python train.py --objective="edm" --num_classes=4 --mlp_ratio=6 --eps=1e-10 --max_steps=6400 --batch_size=512
Rows from block 4 of a small class-conditioned image diffusion model, named by matrix and row number. Rows with one number belong to one neuron. Each number is 128 + 32 x the weight over its row's rms, rounded and kept within 0 to 255. All counts start at 0. Numbers have three digits each.
Before each neuron's rows are labels from the 100 images, of 14848 (inputs lightly noised), where the neuron reaches its highest value: "colour at peak" is the nearest of a few named colours to the mean colour under the peak. Only what is clearly more common there than usual is listed. The data: telescope images of galaxies (Galaxy Zoo DECaLS).
# fc1: MLP up (model.blocks.4.mlp.fc1.weight, 1152x192), inputs 48-95
# fc2: MLP down (model.blocks.4.mlp.fc2.weight, 192x1152, transposed), outputs 48-95

colour at peak: brown
fc1.397:054053087118018086064105125131114111075083146138125069108108138136123123156103151136149073099087110151144145150130116104082105178088096162144146
fc2.397:083188076121174113108116135087150112134113081112143140137152129155178119129164120114133145156099106110151174093139159116033065111165038166133097

colour at peak: grey
fc1.468:172180165147151145152123152146149155176080111120166115148142093093149150112127058172124149171102124131166101122113065095133108168106141126151169
fc2.468:133101141131153105109181098140147167192089158145080078140106090150130173161141145185125103145113151103111094121156169129133166114115104062103089

colour at peak: brown
fc1.623:043086115080072140127139126135119132153140135133113133166182113222119105167098133119111164134143110097109139121108139108091095143134149132103064
fc2.623:175131093083143155090119165160124168058076106205125093189090127213117151061118126105148142070151105105133150105149160154098139122166151131101081

colour at peak: grey; brown
fc1.389:166175079128140134080106146136128173155090116049114126089109120046116072147082107138117140120095165129179162113159114133101113119146134123104116
fc2.389:126164149143109074118062110149112083109122164170108096096179152137118141154147109124174130169068085143081194140167133121113119114158131149110116

colour at peak: brown; grey
fc1.749:136150146142146190058076165088163123166105128151120102060099120122122117180149107133118115103131144118133100146124156115174099185138121120167115
fc2.749:123089159094094069151081123092106125200165079109158130051090124110141105090155157160126113091150107165121143146098172128091110173129123123109089

colour at peak: brown
fc1.41:175092054043053095070118076147133095076127150146148066140124132099129093054161105133138145145117113096109164110138150116117127077137085103087110
fc2.41:166138080087227117091148064141160146127100126098154171099114142121115169135124123117109133114127134139139077083097098156147095132175138097114101

colour at peak: brown
fc1.139:128158143139138184142112110130191142145088087122114112055155139169113169134055093076101188119149163081141075103157139085111155114130142091111091
fc2.139:085123138144113168171108067085128084139119184118140142097152147112135105154156134127144108205153060196114144140119119093111167173071126105134096

colour at peak: brown
fc1.671:067093153180146129130135159129181099133182173153157103096108100187114101151095117155107152162156148109114137068071130091090149165133093114162078
fc2.671:131117168186072108112114116144147130095162174156105134106158135135137081142138101179093164140158101131142175144183140171143161067107126132184092

colour at peak: brown
fc1.329:173088125100071111013079092093117147112123122164136093121070102123110146098148104142139092128109144112141121074121087080103140073091115068096070
fc2.329:090194131081158181077098107071121112152139109185123083123175099115087152175211123114058107104124150135155122096125099176145111075114135093145147

colour at peak: grey
fc1.697:058135125075125110175185136085121128062158144081161127088179136159081100129160139088131162141135080091160107166128117115110121106150107118124097
fc2.697:099175079099109181111161137172137161136131144140182170185110134152218135145109086136060104121092126120140087099117175120112098038135090170142118

colour at peak: grey
fc1.127:136145075113126156102107144130133121094055065098182118089115150090181154152107127149118105182107163130150057096117106148106158113100148132090199
fc2.127:188092077116117121047126121149130133196180145065071130088160109135177159124100137146141093199149080161107169142138169083175148101134156157147121

colour at peak: brown
fc1.111:123078167114106083059113105095127121205119106153129111138048147164140134175161127154116108121117106148136115208125128113176168203114127204097115
fc2.111:175125119102177146087126093104080152159131026130116144175156116171165126138156129105077139121143131165159082125135131108116128143208094126102173

colour at peak: grey
fc1.635:191129129093104152027094142118132168210122106139125080171055112085128143159104160146092093136110140138150098050123135144171127145141154123118140
fc2.635:072164087128132187079133113164160151089120151120199129162183134101140107061107096109120109092121170174134151104128213181071107119106090132127102

colour at peak: grey
fc1.260:080144159109141141044134162101099150101161130101139148136133073133124134079095139115084106145073123132148113083115083083103136109108173077081033
fc2.260:210104158084145170000169146115114137132106091133142152124136133114134152139127109164138064107114149092134163136134132159152107138157102125142145

colour at peak: brown
fc1.190:177122113068074113018149070132174150146108115057144134137062165125162182169105156174079052125104140146098127103119167136145163137163148164111090
fc2.190:035133126140143155078147040091139136166111107092142105164187119117136126168188133124148113180150150166124132139068125153076141069119140133139100

colour at peak: grey; brown
fc1.209:173138182149160098111096041106098112117127142088152136113036092086170132101133146107112099144062134164125068140105138112114123147116150110106145
fc2.209:163092148090078106135127155149115129082157167072107169068158158073150097141067122077142064189121139103128128153139137120180129113123107141115164

colour at peak: brown
fc1.632:118159132149179125126076130187080125134109122094123114118104113173154134171082127129098119154156199170157079168113051167141127121122112229170101
fc2.632:100128136125148071065101161076093082105103091123111139118124174138083111174129226082118060138128127134110086166129180128087140167060136131130070

colour at peak: brown; grey
fc1.174:053085091114125158106076091149158131097153128137110091073154051117112146099055109136106161150092201149140108126117130093110165108100143116057037
fc2.174:166125076090113114100104150114088155067133116144117192092079105145152131090088080122163160164129062103145136166088117163111177140151144120131112

colour at peak: grey
fc1.544:123150161142112122129123142093116121159109055121103155122109088163107119100123087154112091155095087130154131095104150082156133177088174109103156
fc2.544:162140087127097132140136130108123137084133147136106116119199110153140182078132088153189155146105127154095117129138101036123138108145159189136132

colour at peak: grey; brown
fc1.153:142111122044038114000137141094136134159100090133139164151062117102137127160163097184120092139113117139124142114107119115126131140114125129126164
fc2.153:193084197120144126132107116138088135170125097118140115112189173111165122138121171154119089134152070100122145087113142101113147168096114151130081

colour at peak: grey; brown
fc1.325:130178103129157143179147139164159162155106103161136126135083143159087115104145083122098130136104088121103143064147144078155110119192197109165121
fc2.325:090184195074120162181116153090156128148115211168071131148124120111117136072123058118166098135118109165132160094169103038111164075000143152135142

colour at peak: brown
fc1.124:145122055122125058162097082126133129213107090122108085103107139072163118143114076117128147121161136136095099102089135140087126137102154106177144
fc2.124:133095054132090167074089119180119109102129162143123135081110117099115121094116186125168113088133122094105175177108115103187130105112210119124130

colour at peak: brown; grey
fc1.639:129130099090125152134137144211159125148117081192138136111168108145131157078141107101143109132085158147103152073150086075138196184175182142121144
fc2.639:099149067098161136142111167095124162123105175129122094137154101144137069104157135112096205193136101159141193164147126125129107148065112172083150

colour at peak: grey; brown
fc1.36:163112128069075117024128126145115108121125081193130137173063089130170142134127079098114136109125137115094139100113108136116136105148108095101108
fc2.36:136152127162119149175124138145160130132115180197165148157179127121186118089122146163142159080115118155077121126133148091155121103154150107100145

colour at peak: brown
fc1.42:131125123102086119082158141124045134116115100157122146178078128140131153167139148211088066132074072151146154069125119161122090132092122124139170
fc2.42:113111124149120127139126142158197140131098112162146092126139177138137154085045117078171108137173093100138105094116150101119095154149136142098104

colour at peak: grey
fc1.726:029117078134139121148140123114111071142119133109154078138117114150131120198129140134091146116140114069134097130068134132111117126116079193139090
fc2.726:147136201146120168120124099122149137100106085150122129147071122187077100186132114141148157101105165146128049112136135120117082135140142113130100

colour at peak: brown
fc1.377:072064009036045094020086111149139140104109141122095111094133106086117105121092129128140143101130145113103139119121153125130114120155105139115111
fc2.377:000232102186216150223119114126065117159142136101134109105139111082164128103115175153110145148109095138119139160116157146088157140123110160144126

colour at peak: grey
fc1.472:157132115078052131008115163138110131131084074127127129151105127120131112185139111137110107104130089139107098136114117123154117124135108130112141
fc2.472:034145132149108193002080120124172146173112140136157119119065138112142100162081199137137094108144088118127117170108185086139126110083110153108108

colour at peak: pink; grey
fc1.192:076153148182186171182100149107122121131134096147172104083125071085130153109058098125108134165118166101150107095071035076112170136101147120049125
fc2.192:061168045140154140135128127145088128079130155119142133090072124125086100118126135146147128117123149149082107066143127200166148088133145106156156

colour at peak: brown
fc1.48:158108170082125124116112120105169158164119123151141173106121097113144135132132094112134098115083142195068122128162092115167108087171158097108156
fc2.48:147151167173136124096136143110090150105111127149127145121083166146144139140132122164146104121140156048078147136074111131101102106186103105167095

colour at peak: brown
fc1.526:241155136130140133129079123158132118204168137146063152081097093144113160124029100123089120118115218129066149111115125118091123126110120123120101
fc2.526:251055140136109103189088149138071149149096104112089079097114186086134116119102120121072152214138083103167133101109171184109132140144083132093087

colour at peak: grey
fc1.307:172147176124175188146106126118191101134088115130164106049154120055134091084108104045159172144139169148133138165150103074145146100152143105092141
fc2.307:123113105176072159218093119123141100059116162148148147108122170118150164027093055128143119123153058117121173112152105133149109163144122144096140

colour at peak: grey
fc1.59:088146159168212135209118158173106144089117132138122105077179070074140126077049108089133177151098189101131132107139093099104168100103160106089130
fc2.59:042122101190119088241081110074147152151154104137131117084026120101100138129068185161114086124166087092102142156150096129125136103107125143148115

colour at peak: grey; brown
fc1.235:187126128081105116059110163140139103145122104143154137145066085118176149166106060086119096145064183132129073103128103136171159110131126062066072
fc2.235:033179088123163177136136173094131103192203167094160159140196149137194138104186071176132113122108149138145188114133163141120154126170138147128124

colour at peak: brown
fc1.497:060101121097119105207122175135139165149082101194169086151154132155146128191114116086118181118220115075135091140079108107145077199131055156141120
fc2.497:193094074109149187100127066123092135107111201102165103119064119130124132074160210114164075103145094121092104129129150148119123122109142113104153

colour at peak: grey; brown
fc1.590:126114132100131069112115158130153138097150149144176180146124104097150185183077124102096135155086192160177126109051120133138129123105091155120117
fc2.590:099133125144134173110138122107165137067140137083131171138102100074164106059104131109115098109128089147139148157121176096141168089065099132157101

colour at peak: brown
fc1.356:078136156155169124214147116160159164148138099213130117121125087151169177167056055109153155126131175124085112109133105156094150088124095093074072
fc2.356:113219069179134129160110134130144070122119181137066096126110090140142115076143169124117068135109056149111198134125140118149143092172138123100080

colour at peak: grey; brown
fc1.651:157173147148090164131143162126133134124165160102124132114148126132157161144061115123137140177119135121201110160095117109110150156161113140117107
fc2.651:109115121110110145073129100106117123143165174129103100113150132113137077100156148136151099103120085160147181172164121165141160000040036086146113

colour at peak: brown
fc1.121:117172095128180119146091206174071169180110097174147145088165069091095121166052075149101176138106227106119148134116118102067159104133102111119102
fc2.121:119133143131143131109097122084060131172085113104162040109132115139134096091158179106137202087138123139143193124094138091070105129094116128115074

colour at peak: grey
fc1.350:178105080095120118087106063120151103147102154091100129125124176069181152077155144099160143132109130191149146102146122119090201086116189149091163
fc2.350:114153095168128094112130140136174139134142155104107064111188153140097116054086102080131110130114149164114128124157136107094085138139181097091143

colour at peak: grey
fc1.271:182185132167159179141146072143159130069158151088123111095182149148115103062093126050077116157138133139103076155124143128080167113109131159103125
fc2.271:156094164102104185196096182102119180163162104118142189143122133080175073072116115075078144144159088128165112135086128113081115129064076107093158

colour at peak: grey; brown
fc1.310:153137164129144156093088156149159147130105115120138147077103110080125119115096115180125080133090148153148106055136126101115127113129115084087164
fc2.310:194182131201133118134123063139079115075143182133139078107146157077155135127090151155119153151146141109134076079129112111119129140122106060160167

colour at peak: brown
fc1.510:130069066130152154112162140149160167078080111098071092083116171105164090139154123093121108137086066138154120178170068170164117117138146114057123
fc2.510:097177057197198148205102144069131077150122163151108114132150099106148130151137113118147101086063129157101169119167162096097132169123151145075152

colour at peak: brown
fc1.486:198077174183128150093136147123166166138125131169117112128086091115094164146138078116132129129098081086140164132088094102085116154104130140110160
fc2.486:125103174160154098148160144143171058189090116048097100151159119136121149139149109137151080134104142120114140069135136114147119077084093095150127

colour at peak: brown; grey
fc1.693:114113060141163122105047103110144122201137099107128041012061123043080129146099121192112126135151200069080100104114124099098134106122103134137157
fc2.693:139094130136137151230160108112091144130095165094098169128149079108092134113180145098115109160107171178055137100139149164168107097141151128128115

colour at peak: brown
fc1.133:115115152124104100133101146110176138140122103150119175148052101177202127166078106094125111160123193125137086201157150108177124150162135108131150
fc2.133:140175130171125131124119128129101153126134118133133155138190183189156110101123167145173090139118093107116140150114121144109140122133092136122138

colour at peak: brown; grey
fc1.744:089132141171147132184152128106139139165131142170127105173118185152090175129155153124112145117140068032128167148160126149120118126100131087066127
fc2.744:121132133154094137164174115119108150139137167124123134161139113163118102193158099161150070142132182233112160176155095113124115137061116157118163

colour at peak: brown
fc1.600:181154195158171117200140129163098164186149086155118136161131133185110151215166118131064088100135127134124078126145168127125082186159094186135136
fc2.600:206106098124057071166150142119152121108193118098173126128155108155142111083157106119115103090089128098148090155110150109119089146137110193132110

colour at peak: brown
fc1.636:158113084123140109150078075125135157133142163119129062121071107084147131127091141102128088130100185116122078045111106138174150140131139156107100
fc2.636:088176059196147184146165063126135161176157087106138175193146124088142101100180082134137102106124152127135168075130141165126096097157114133122125

colour at peak: brown
fc1.240:179177214208161123197140160121138140241132119191139095159105146151074116150159103116114139082167122145091103141096140160149086158163116096146156
fc2.240:252036164099093151014160144111172136170104095155106093168093118164109129080131094137143111106135184146109146116143161123142148142144136142124152

colour at peak: grey
fc1.408:155130122129116129138094059160115140153136170057129106110142174165129116120165127143090089161095167154094079078099123123053123123124119124106106
fc2.408:129123155104066125121134113131079139091144055131080098103155179079118118113099114126144139152153123088071124128125137122157156123090185118149067

colour at peak: grey
fc1.436:084113124108156164120105134089123164148105111100118179119152094113126140160118134143070101114093150104168111109100082117116104091085143146108113
fc2.436:145120095130195148073158141108150171100132144154140125116158123126147129159110130095108100164132088073181178190172092175083164174155134106063140

colour at peak: grey
fc1.364:208139105091074164028112092130164122148107080150136101134066141080144151080142107121095100155105124123099112070123099108110127130110153061129146
fc2.364:000184135196129180111146108117146159111102184154127110139153098104122107148139153147111107090135169160106093150105124127149105068073129119125104

colour at peak: brown
fc1.63:115124162121161094157095112114087127187122164157144142117077152120109105229162137112102092108115152064134091115148132157126129147169124210128115
fc2.63:124130147144112159144115104126183113160137103130106188109138100107096094056172140158138107126135117194159149114113113082164143120166126185122112

colour at peak: grey
fc1.238:143135094125119143162081120149157110111078112121137074092109107129150161186109092144087119160109164127125067125095098141142139135119116173104151
fc2.238:108166077215165143156107121132143134182109112129105100160027125095102118206103139148073173156151116129130053100135111143110173164125071125118085

colour at peak: brown; grey
fc1.694:152095087104121081122066055106129178177107166158123088141053123091130117207141130143120110108104180101118069055108107137150124153134114171103115
fc2.694:179108178107093165089099076141142181147175080141144155180134132094118085074203102110125139084138116139132175078141146125137128154130165177110121

colour at peak: grey
fc1.536:117138093117111170084078140125161163161115096132151084092068098090165145143103117180086081181089171121134073084096101105140151153092170093135137
fc2.536:094147107159163159164145090153109103164113133114143121097107122105115128255143150090109166122110151092154024132052150164117164139122107131144159

colour at peak: grey
fc1.417:137114093116133146096126139040093121052118126079149155137113062131184132138137152080185106154133114145157087128112119125224099184147157164086095
fc2.417:080139102146125125081124119219121168101140104189140111157086048131094157111147140099152137071121121140146097143113181104141130072161156088086215

colour at peak: brown
fc1.216:110123194123111100136098074144116155117063091211155126115115141106163148197166136152160105150143125090194104133113149156089156088167115176116180
fc2.216:093162105149132200147146144127110117130081116089131146209174104152146131129098075126131115135127098135124106157091098098067144086052042150076147

colour at peak: brown
fc1.334:200197155148163121157139183140147164168125104217133171139131118130092150157165098121087129138119142113113153132201092100119114102069123093120105
fc2.334:205095215101096169178136142159134145122102125085096136178115101132157167117131157118067142153129151099168108095167154131104150130187093141092126

colour at peak: brown
fc1.22:058079063124063101087163101171127127103120108187074152161152167085182125110148080126135104125092108126190146164145117124147139126169098049114149
fc2.22:126157121109113178106119222050135106120169225168122131148118159123130114207148119118059151144100121137098121154117136062132100095065111152074179

colour at peak: brown
fc1.0:117147163177179186126099129118103183149171136137099127085103088116132123159052072129112115136134163124147099102112071064139152158117170151095102
fc2.0:095117170154103110147115153075089131121123155101088125092140156071125134144130111135086176142103073113201157174166128136074111105111146146061065

colour at peak: grey; brown
fc1.517:126115102154083144139142132121171112166122107113120087095100068136119117142099123194060082154110142138152103091129122040159144156077158098096122
fc2.517:143135106106135132101135130103083109059138141102131102099154190160140107091143111034172142142127131095146159101092145165111123173117105148105115

colour at peak: grey
fc1.320:043100111120126088173152091135121072048135157115151114159160144171156132072139165122112129125098062127105112136114137180087125098145099145099102
fc2.320:211159110145163143067159121095157137091145148136176129173127106143070099141127138174098109086096186095116079113085093138095083158120117108122200

colour at peak: brown
fc1.378:139147114207176158151181111138105133161132138120152061098084148101175126156121149126113094102108137132160194102084081134090148094062118117066159
fc2.378:023179113196085156175095098148129098135116093162147148153128122112071172120131102091177119135123132146131163122132140128120119187128152158111138

colour at peak: grey
fc1.538:066112125137136123194139089168097052115134143165169146175158150191130135106114147139085139120093085146172166103084072151092120139090119119103127
fc2.538:062156085119118119089092141090141122148101086061191086111062113091169161088128085135122190128130109140128185143122160129120105179071152175122112

colour at peak: brown; grey
fc1.491:174124114116144116078157093083142097101109146100108084109119124070125116099151123106176090137112076119113136138105081190122167130109123100113147
fc2.491:125130058171177176163087105127127124084173127170163151115181125098128104117141146175194092112114148154116136147103147138138097151056099136140208

colour at peak: brown
fc1.359:098082065026065092062121131152140147188095139172107109093107137132098142245097125057136140152144147122117095162137142136083127149114122125149143
fc2.359:135140052108168134129100139125157135121079091139117140146145168182126091077157190097117145102104077096194157132098158085099164101134076188112136

colour at peak: grey; pink
fc1.145:162127129100072119072105132154118148099103150191148097158115107162104169150111114152106084104082100170172124142096063132155181166074117129150129
fc2.145:107122138166145142114131132140097158122154063101183086132142145107129095116144189116160068212140136144117144120120097125113140118124038095101156

colour at peak: grey; brown
fc1.748:144139077105088163105116179204176152161123134162124094145124145181110131103130163158101123135134107068143151088110122121155108153104118141119084
fc2.748:141147140131133140088138102090198162220100108083095107185137149152133131058136147165116108135176138105139169168123147133108114087103095128128126

colour at peak: grey; brown
fc1.462:096140088144102145038129140144134129072110076119128106147079081135125160063100124179119093133070130098135116073126134123128149138104185052127197
fc2.462:056160128059152173081110077131208174149138178100108135125216168111133082171096114104212120096146115128099141175148183135125137112132176146124147

colour at peak: grey; brown
fc1.705:132150112139078145113141165113158149150118138061118123085131131131056132136126109149124099140101118162121108147079089085111111134070148136103117
fc2.705:108148121085138103110129170123101142123130113049147148077121108129035141116146133137109105156146119096135127163146107167155117121066097153155128

colour at peak: brown; grey
fc1.698:050091135172105162139145160153163117127101121173121117131137091184102123139121093035127114148106085135130117155077141103134130127113140079079063
fc2.698:143143153052098151075126129110150141173096130134124103088097098119148142167141143149084088087124117101119216125156104098110114087114081109123086

colour at peak: grey
fc1.345:139139164137188112134165159175144115119147134169172101107122086153161148136117072071127140093125161098104126164139090113151109078153127148086086
fc2.345:132136142169120118140098164160163107111101146085127135135145131146101150109137172105117132148159132107142175022119165100104103104188124095071097

colour at peak: grey
fc1.512:051105103082077160005114168144139135130140137065141190130122102155134118133078121168101138140131151126150126117101074089120136102091137133121087
fc2.512:188082164122151143048127141083155076150111153132069187134094155106119123086119193139146141145155148120085102141137109143120138111127124126137049

colour at peak: grey
fc1.170:122134174112141154073136145104117130129111135196192154149094108127137131135163135159133075140069098119144129124105120135083121085073116069163037
fc2.170:190129185079149139041154083089085146105138171083124081134157107157134099102162120118135070171127121135090174124142099157115168152082099063111116

colour at peak: brown
fc1.2:146158154107097156063154083110137137143110092165210170167050149153113177120157074135101152164121105125164146082071105109080113119085160135111135
fc2.2:095133226069128122096194157130121143113111144067107102158178139134093097143177144121144101147168158189103116093089140104123190099118110080126090

colour at peak: grey; brown
fc1.745:151123096137110142151088153168110162197159176146167093162136111176117127200109171171120128155122146129126099123087164105124114209144134173135111
fc2.745:204142092180142129133117141149100176158115059122146115158154071145144126100119055170163156119126091095133134136157135049105135104154127108157060

colour at peak: brown; grey
fc1.317:181098093119107120036083083100165110129108117078096153080052159100166130177107102145097106114151165166132028182132116157139126104114109145138182
fc2.317:107096154113169155104043150070100045145126090092047131112166128135160064117141159130131132093114104155135182129147126100104146148078195172140134

colour at peak: brown; grey
fc1.654:161112131162158166114061097066147117217133134160135066077051147115092118197141124193098095126121140120119101151107125137145095189115122169157160
fc2.654:110130168086061112175093046066135109070122100154110090094161124130121098090075110114160127117151078124123118146147121141125134167158122157082085

colour at peak: brown
fc1.198:138104034061096127040069142152126135162098098171106096071116086059120134176085102159111142118111208116120121088120123118145139105117110122137142
fc2.198:082110122177088121243094136106134149132101162081093128071134131094141112173064132145135137166130029124129142108141096160160146116116106106123106

colour at peak: brown
fc1.96:152120156204137176188142142128218144178134105142109141151098102120131160111131108160143106137144133143087137155109135140098106120061151120176156
fc2.96:111140161124128121212139147164114130169093109149134108122158129116152147142153164121137160160105129078115143125104154146116165140126040185200156

colour at peak: brown; grey
fc1.456:137126093116095125074093128121152104141078084102135095069058167099145127179164100188101118134143114142128069161115132125122105127118101177171214
fc2.456:087120146095137105129076114101128106150110119105077129041159149160168158113114165104166131181133091100130123167119172132148105108100172187079081

colour at peak: grey
fc1.34:117123147105145090105116088090106182152149107160125097079119084087142123156094104119065141177117110181144092098075031148146120119138153045135107
fc2.34:122119052130176097101086153118150104134147145118191193142166065189115135140117108132068121118139112131172114104039156148139149136106116130114104

colour at peak: brown
fc1.126:124112144120105192078093146097122110150100127137131078109065183177089116135152138133059045101152123106123101119105129154133090192107113142125126
fc2.126:089137154106100086102075148116136119181134086142123068074142063156056100161158139139197098123118107141080142111161159096146093196129192163125099