A small class-conditioned image diffusion model, trained from scratch.
Training: 6400 steps, batches of 512.
Data: trained on telescope images of galaxies (Galaxy Zoo DECaLS), 22083 training examples, 148.4 epochs.
Rows from block 4 of a small class-conditioned image diffusion model, named by matrix and row number. Rows with one number belong to one neuron. Each number is 128 + 32 x the weight over its row's rms, rounded and kept within 0 to 255. All counts start at 0. Numbers have three digits each.
After each neuron's rows are labels from the 100 images, of 14848 (inputs lightly noised), where the neuron reaches its highest value: "responds to" is what is common among them. Only what is clearly more common there than usual is listed. The data: telescope images of galaxies (Galaxy Zoo DECaLS). In brackets: how many of the 100.
# fc1: MLP up (model.blocks.4.mlp.fc1.weight, 1152x192), inputs 48-95
# fc2: MLP down (model.blocks.4.mlp.fc2.weight, 192x1152, transposed), outputs 48-95

fc1.659:143112113048094088148125101135179147161107115192109153148070134138175140197141147063126155122051138088116081045092161128143102136173103131083109
fc2.659:147116120212155155084127098121082139136124147199156181142146120142161146095154095188102176137212124171137164042173188111149100143159161136144132
responds to: spiral arms: yes (42)

fc1.688:131142110087106170121129132157150118182147107169151107135145050143113105139074100116052139166165174125118117085116124077129140151108133108111044
fc2.688:145137097098177117160117164130081143111097111123091101075102118138145163124176123080155097162176062137165173163075150166172170142120092125127166
responds to: roundness: cigar-shaped (26)

fc1.610:169136176137132078166066161174113116106121170114143148146106148126091100136147185165108132124165143184129101112130199105098108093086142135134148
fc2.610:167157167106061105110150129159104116146107065108169185134090126145163126163127070155040081118108121100145064149110086079106116117169112161098125
responds to: spiral arms: yes (41)

fc1.467:059146139097167147080156135134113105149146086099145163111087112144161115244118099114121068118109174140157109152153124198148117081178111163109099
fc2.467:130101159150109135128185083164171110151118162131123209129133170155171130089144178175096073142145109107099081168093098067112140080138119157160102
responds to: edge-on disk: no (51); bar: no (35)

fc1.270:160104163130153134113139099126117136130154141097101101143125134139130154114138109111062109082130121101111133070094118170125120117176150113119156
fc2.270:086128069130150135111137169126154126144181164131111111106190070107102061113121176141178104158156221161122130139117107144107102101135168123140143
responds to: edge-on disk: no (54); spiral arms: yes (39)

fc1.233:208212208104157173057113138137129129147156131063100159118073080112101096110090121108130085149117153124124125110131124162159179161105164161153077
fc2.233:187027205095055080157159150113128132095113079083133145128208156143105121139156093079131107134147180073151088072104133152102140126166128114153109
responds to: spiral arms: yes (41)

fc1.380:141182108079071142086185152117140089090111102106107186145127074119179137138085149116124127133068093162096139091131167134130106160115135172104132
fc2.380:064202096139129156108132136118166157064144097104160131113154047080078133114182072035151101116079147157144148132124103143101119120130136133140167
responds to: edge-on disk: no (50); spiral arms: yes (41)

fc1.760:099123114107131091083093118145104121148147134130110072118111132143138095098083122142115140107151127113153082079106169128162121162110115098154073
fc2.760:135147114117115142090094112148132100099124108147165087107118107152120099176136170169155144088078136158125181115155164163072142170078179089120128
responds to: shape: featured or disk (60); edge-on disk: no (50); spiral arms: yes (41)

fc1.501:073069117105127135094203204130104103069126103155110081126107043089153147142129151138084150100133087162125124123158160171165081113169100089190149
fc2.501:163119134149109128165211196159158119151128156137147072094128202078151159127127093139179178113117157126107104150094171084109093119153161095047133
responds to: spiral arms: yes (39)

fc1.483:021021000018044093050077115138115092121128106133101090077115126120113108148078119132104146109122147130121125130120124134115109110145103119146136
fc2.483:117108099088098105137146176116088125084083134121130210094117173114162096127067107172132130111118057086107156129120145148090143117111102109182071
responds to: roundness: cigar-shaped (30)

fc1.14:136136134083147176086162124101134139139137064103134139093096130166161139167090094128062145155075139094117144149162124169191146095138130130085082
fc2.14:165121159151089085159171111095123147164137188080118149084127078154166121118128141132157173168150142163125118162081129077060134080126101137144141
responds to: bar: no (30)

fc1.52:102118103046095082065117155147094127155125154102140169143095098101121105194111162139108144099109107129109133087167107146171157094136148186126114
fc2.52:121125179122143166124114190111133146102116094163105167162129128110148116114096062113146099147173137094133097136113094115067140167183069165114143
responds to: edge-on disk: no (52); spiral arms: yes (45); bulge size: small (30)

fc1.743:112127176139121132126141146099140123169129146191081128140094070120095169154093076117116117114110067130086218090128148091086069145103132114108164
fc2.743:133105181123099118147107144114097105072130112177173105115123208092117146113052233171129160123122162144089052094108112150184081139097109118156132
responds to: spiral arms: yes (39)

fc1.266:180115175143146104088090074118087212185148164092087125127085126081112077124119118156095087157113153114140124122117135063118095170090145166128127
fc2.266:158068144113110157114125122118097192185094033129121154130155098144150119182174096119139098100112131128140150141147145114087155148114102179076136
responds to: spiral arms: yes (39)

fc1.570:132162108182157134084079113119175137213171144068087107090065123060135139139120118181124137122132161158121058156085143094152113184147138192156167
fc2.570:098105089058110122140108107122114128066071079067183119097137127088131100136129121090123131133117126106111187161162162150130111185144146180062153
responds to: shape: featured or disk (67); edge-on disk: no (54); spiral arms: yes (49)

fc1.180:138142105115148133091152182137157142155145110121141151144082121125157184200091091084093108126041166139100123137142122156142112101181117153061085
fc2.180:139117094119095139134178174127099122181097127089132184158152095092154174084138115171139089095177141096103133158121138104151078100167153176181155
responds to: bar: no (30)

fc1.720:116098142113136147075076077124121154086124106138145122118118081121127138085129096086126120125109151107124101121136084087095154066126126067078042
fc2.720:120219115113116108113092075110104162149158139144085111145183061101126164168238133157096133084095178137135140138115055140116141107145115070118191
responds to: spiral arms: yes (39)

fc1.583:135144142157175176054080114114193150216171110119106077051095147075131133165145142146138125122137126150090104129100122080119088140130131151206128
fc2.583:139137127137081066184103118097084164096082162153118082070105106095178168100160102161106134153151137117078135049151089162132095104124110154056115
responds to: edge-on disk: no (51); spiral arms: yes (40)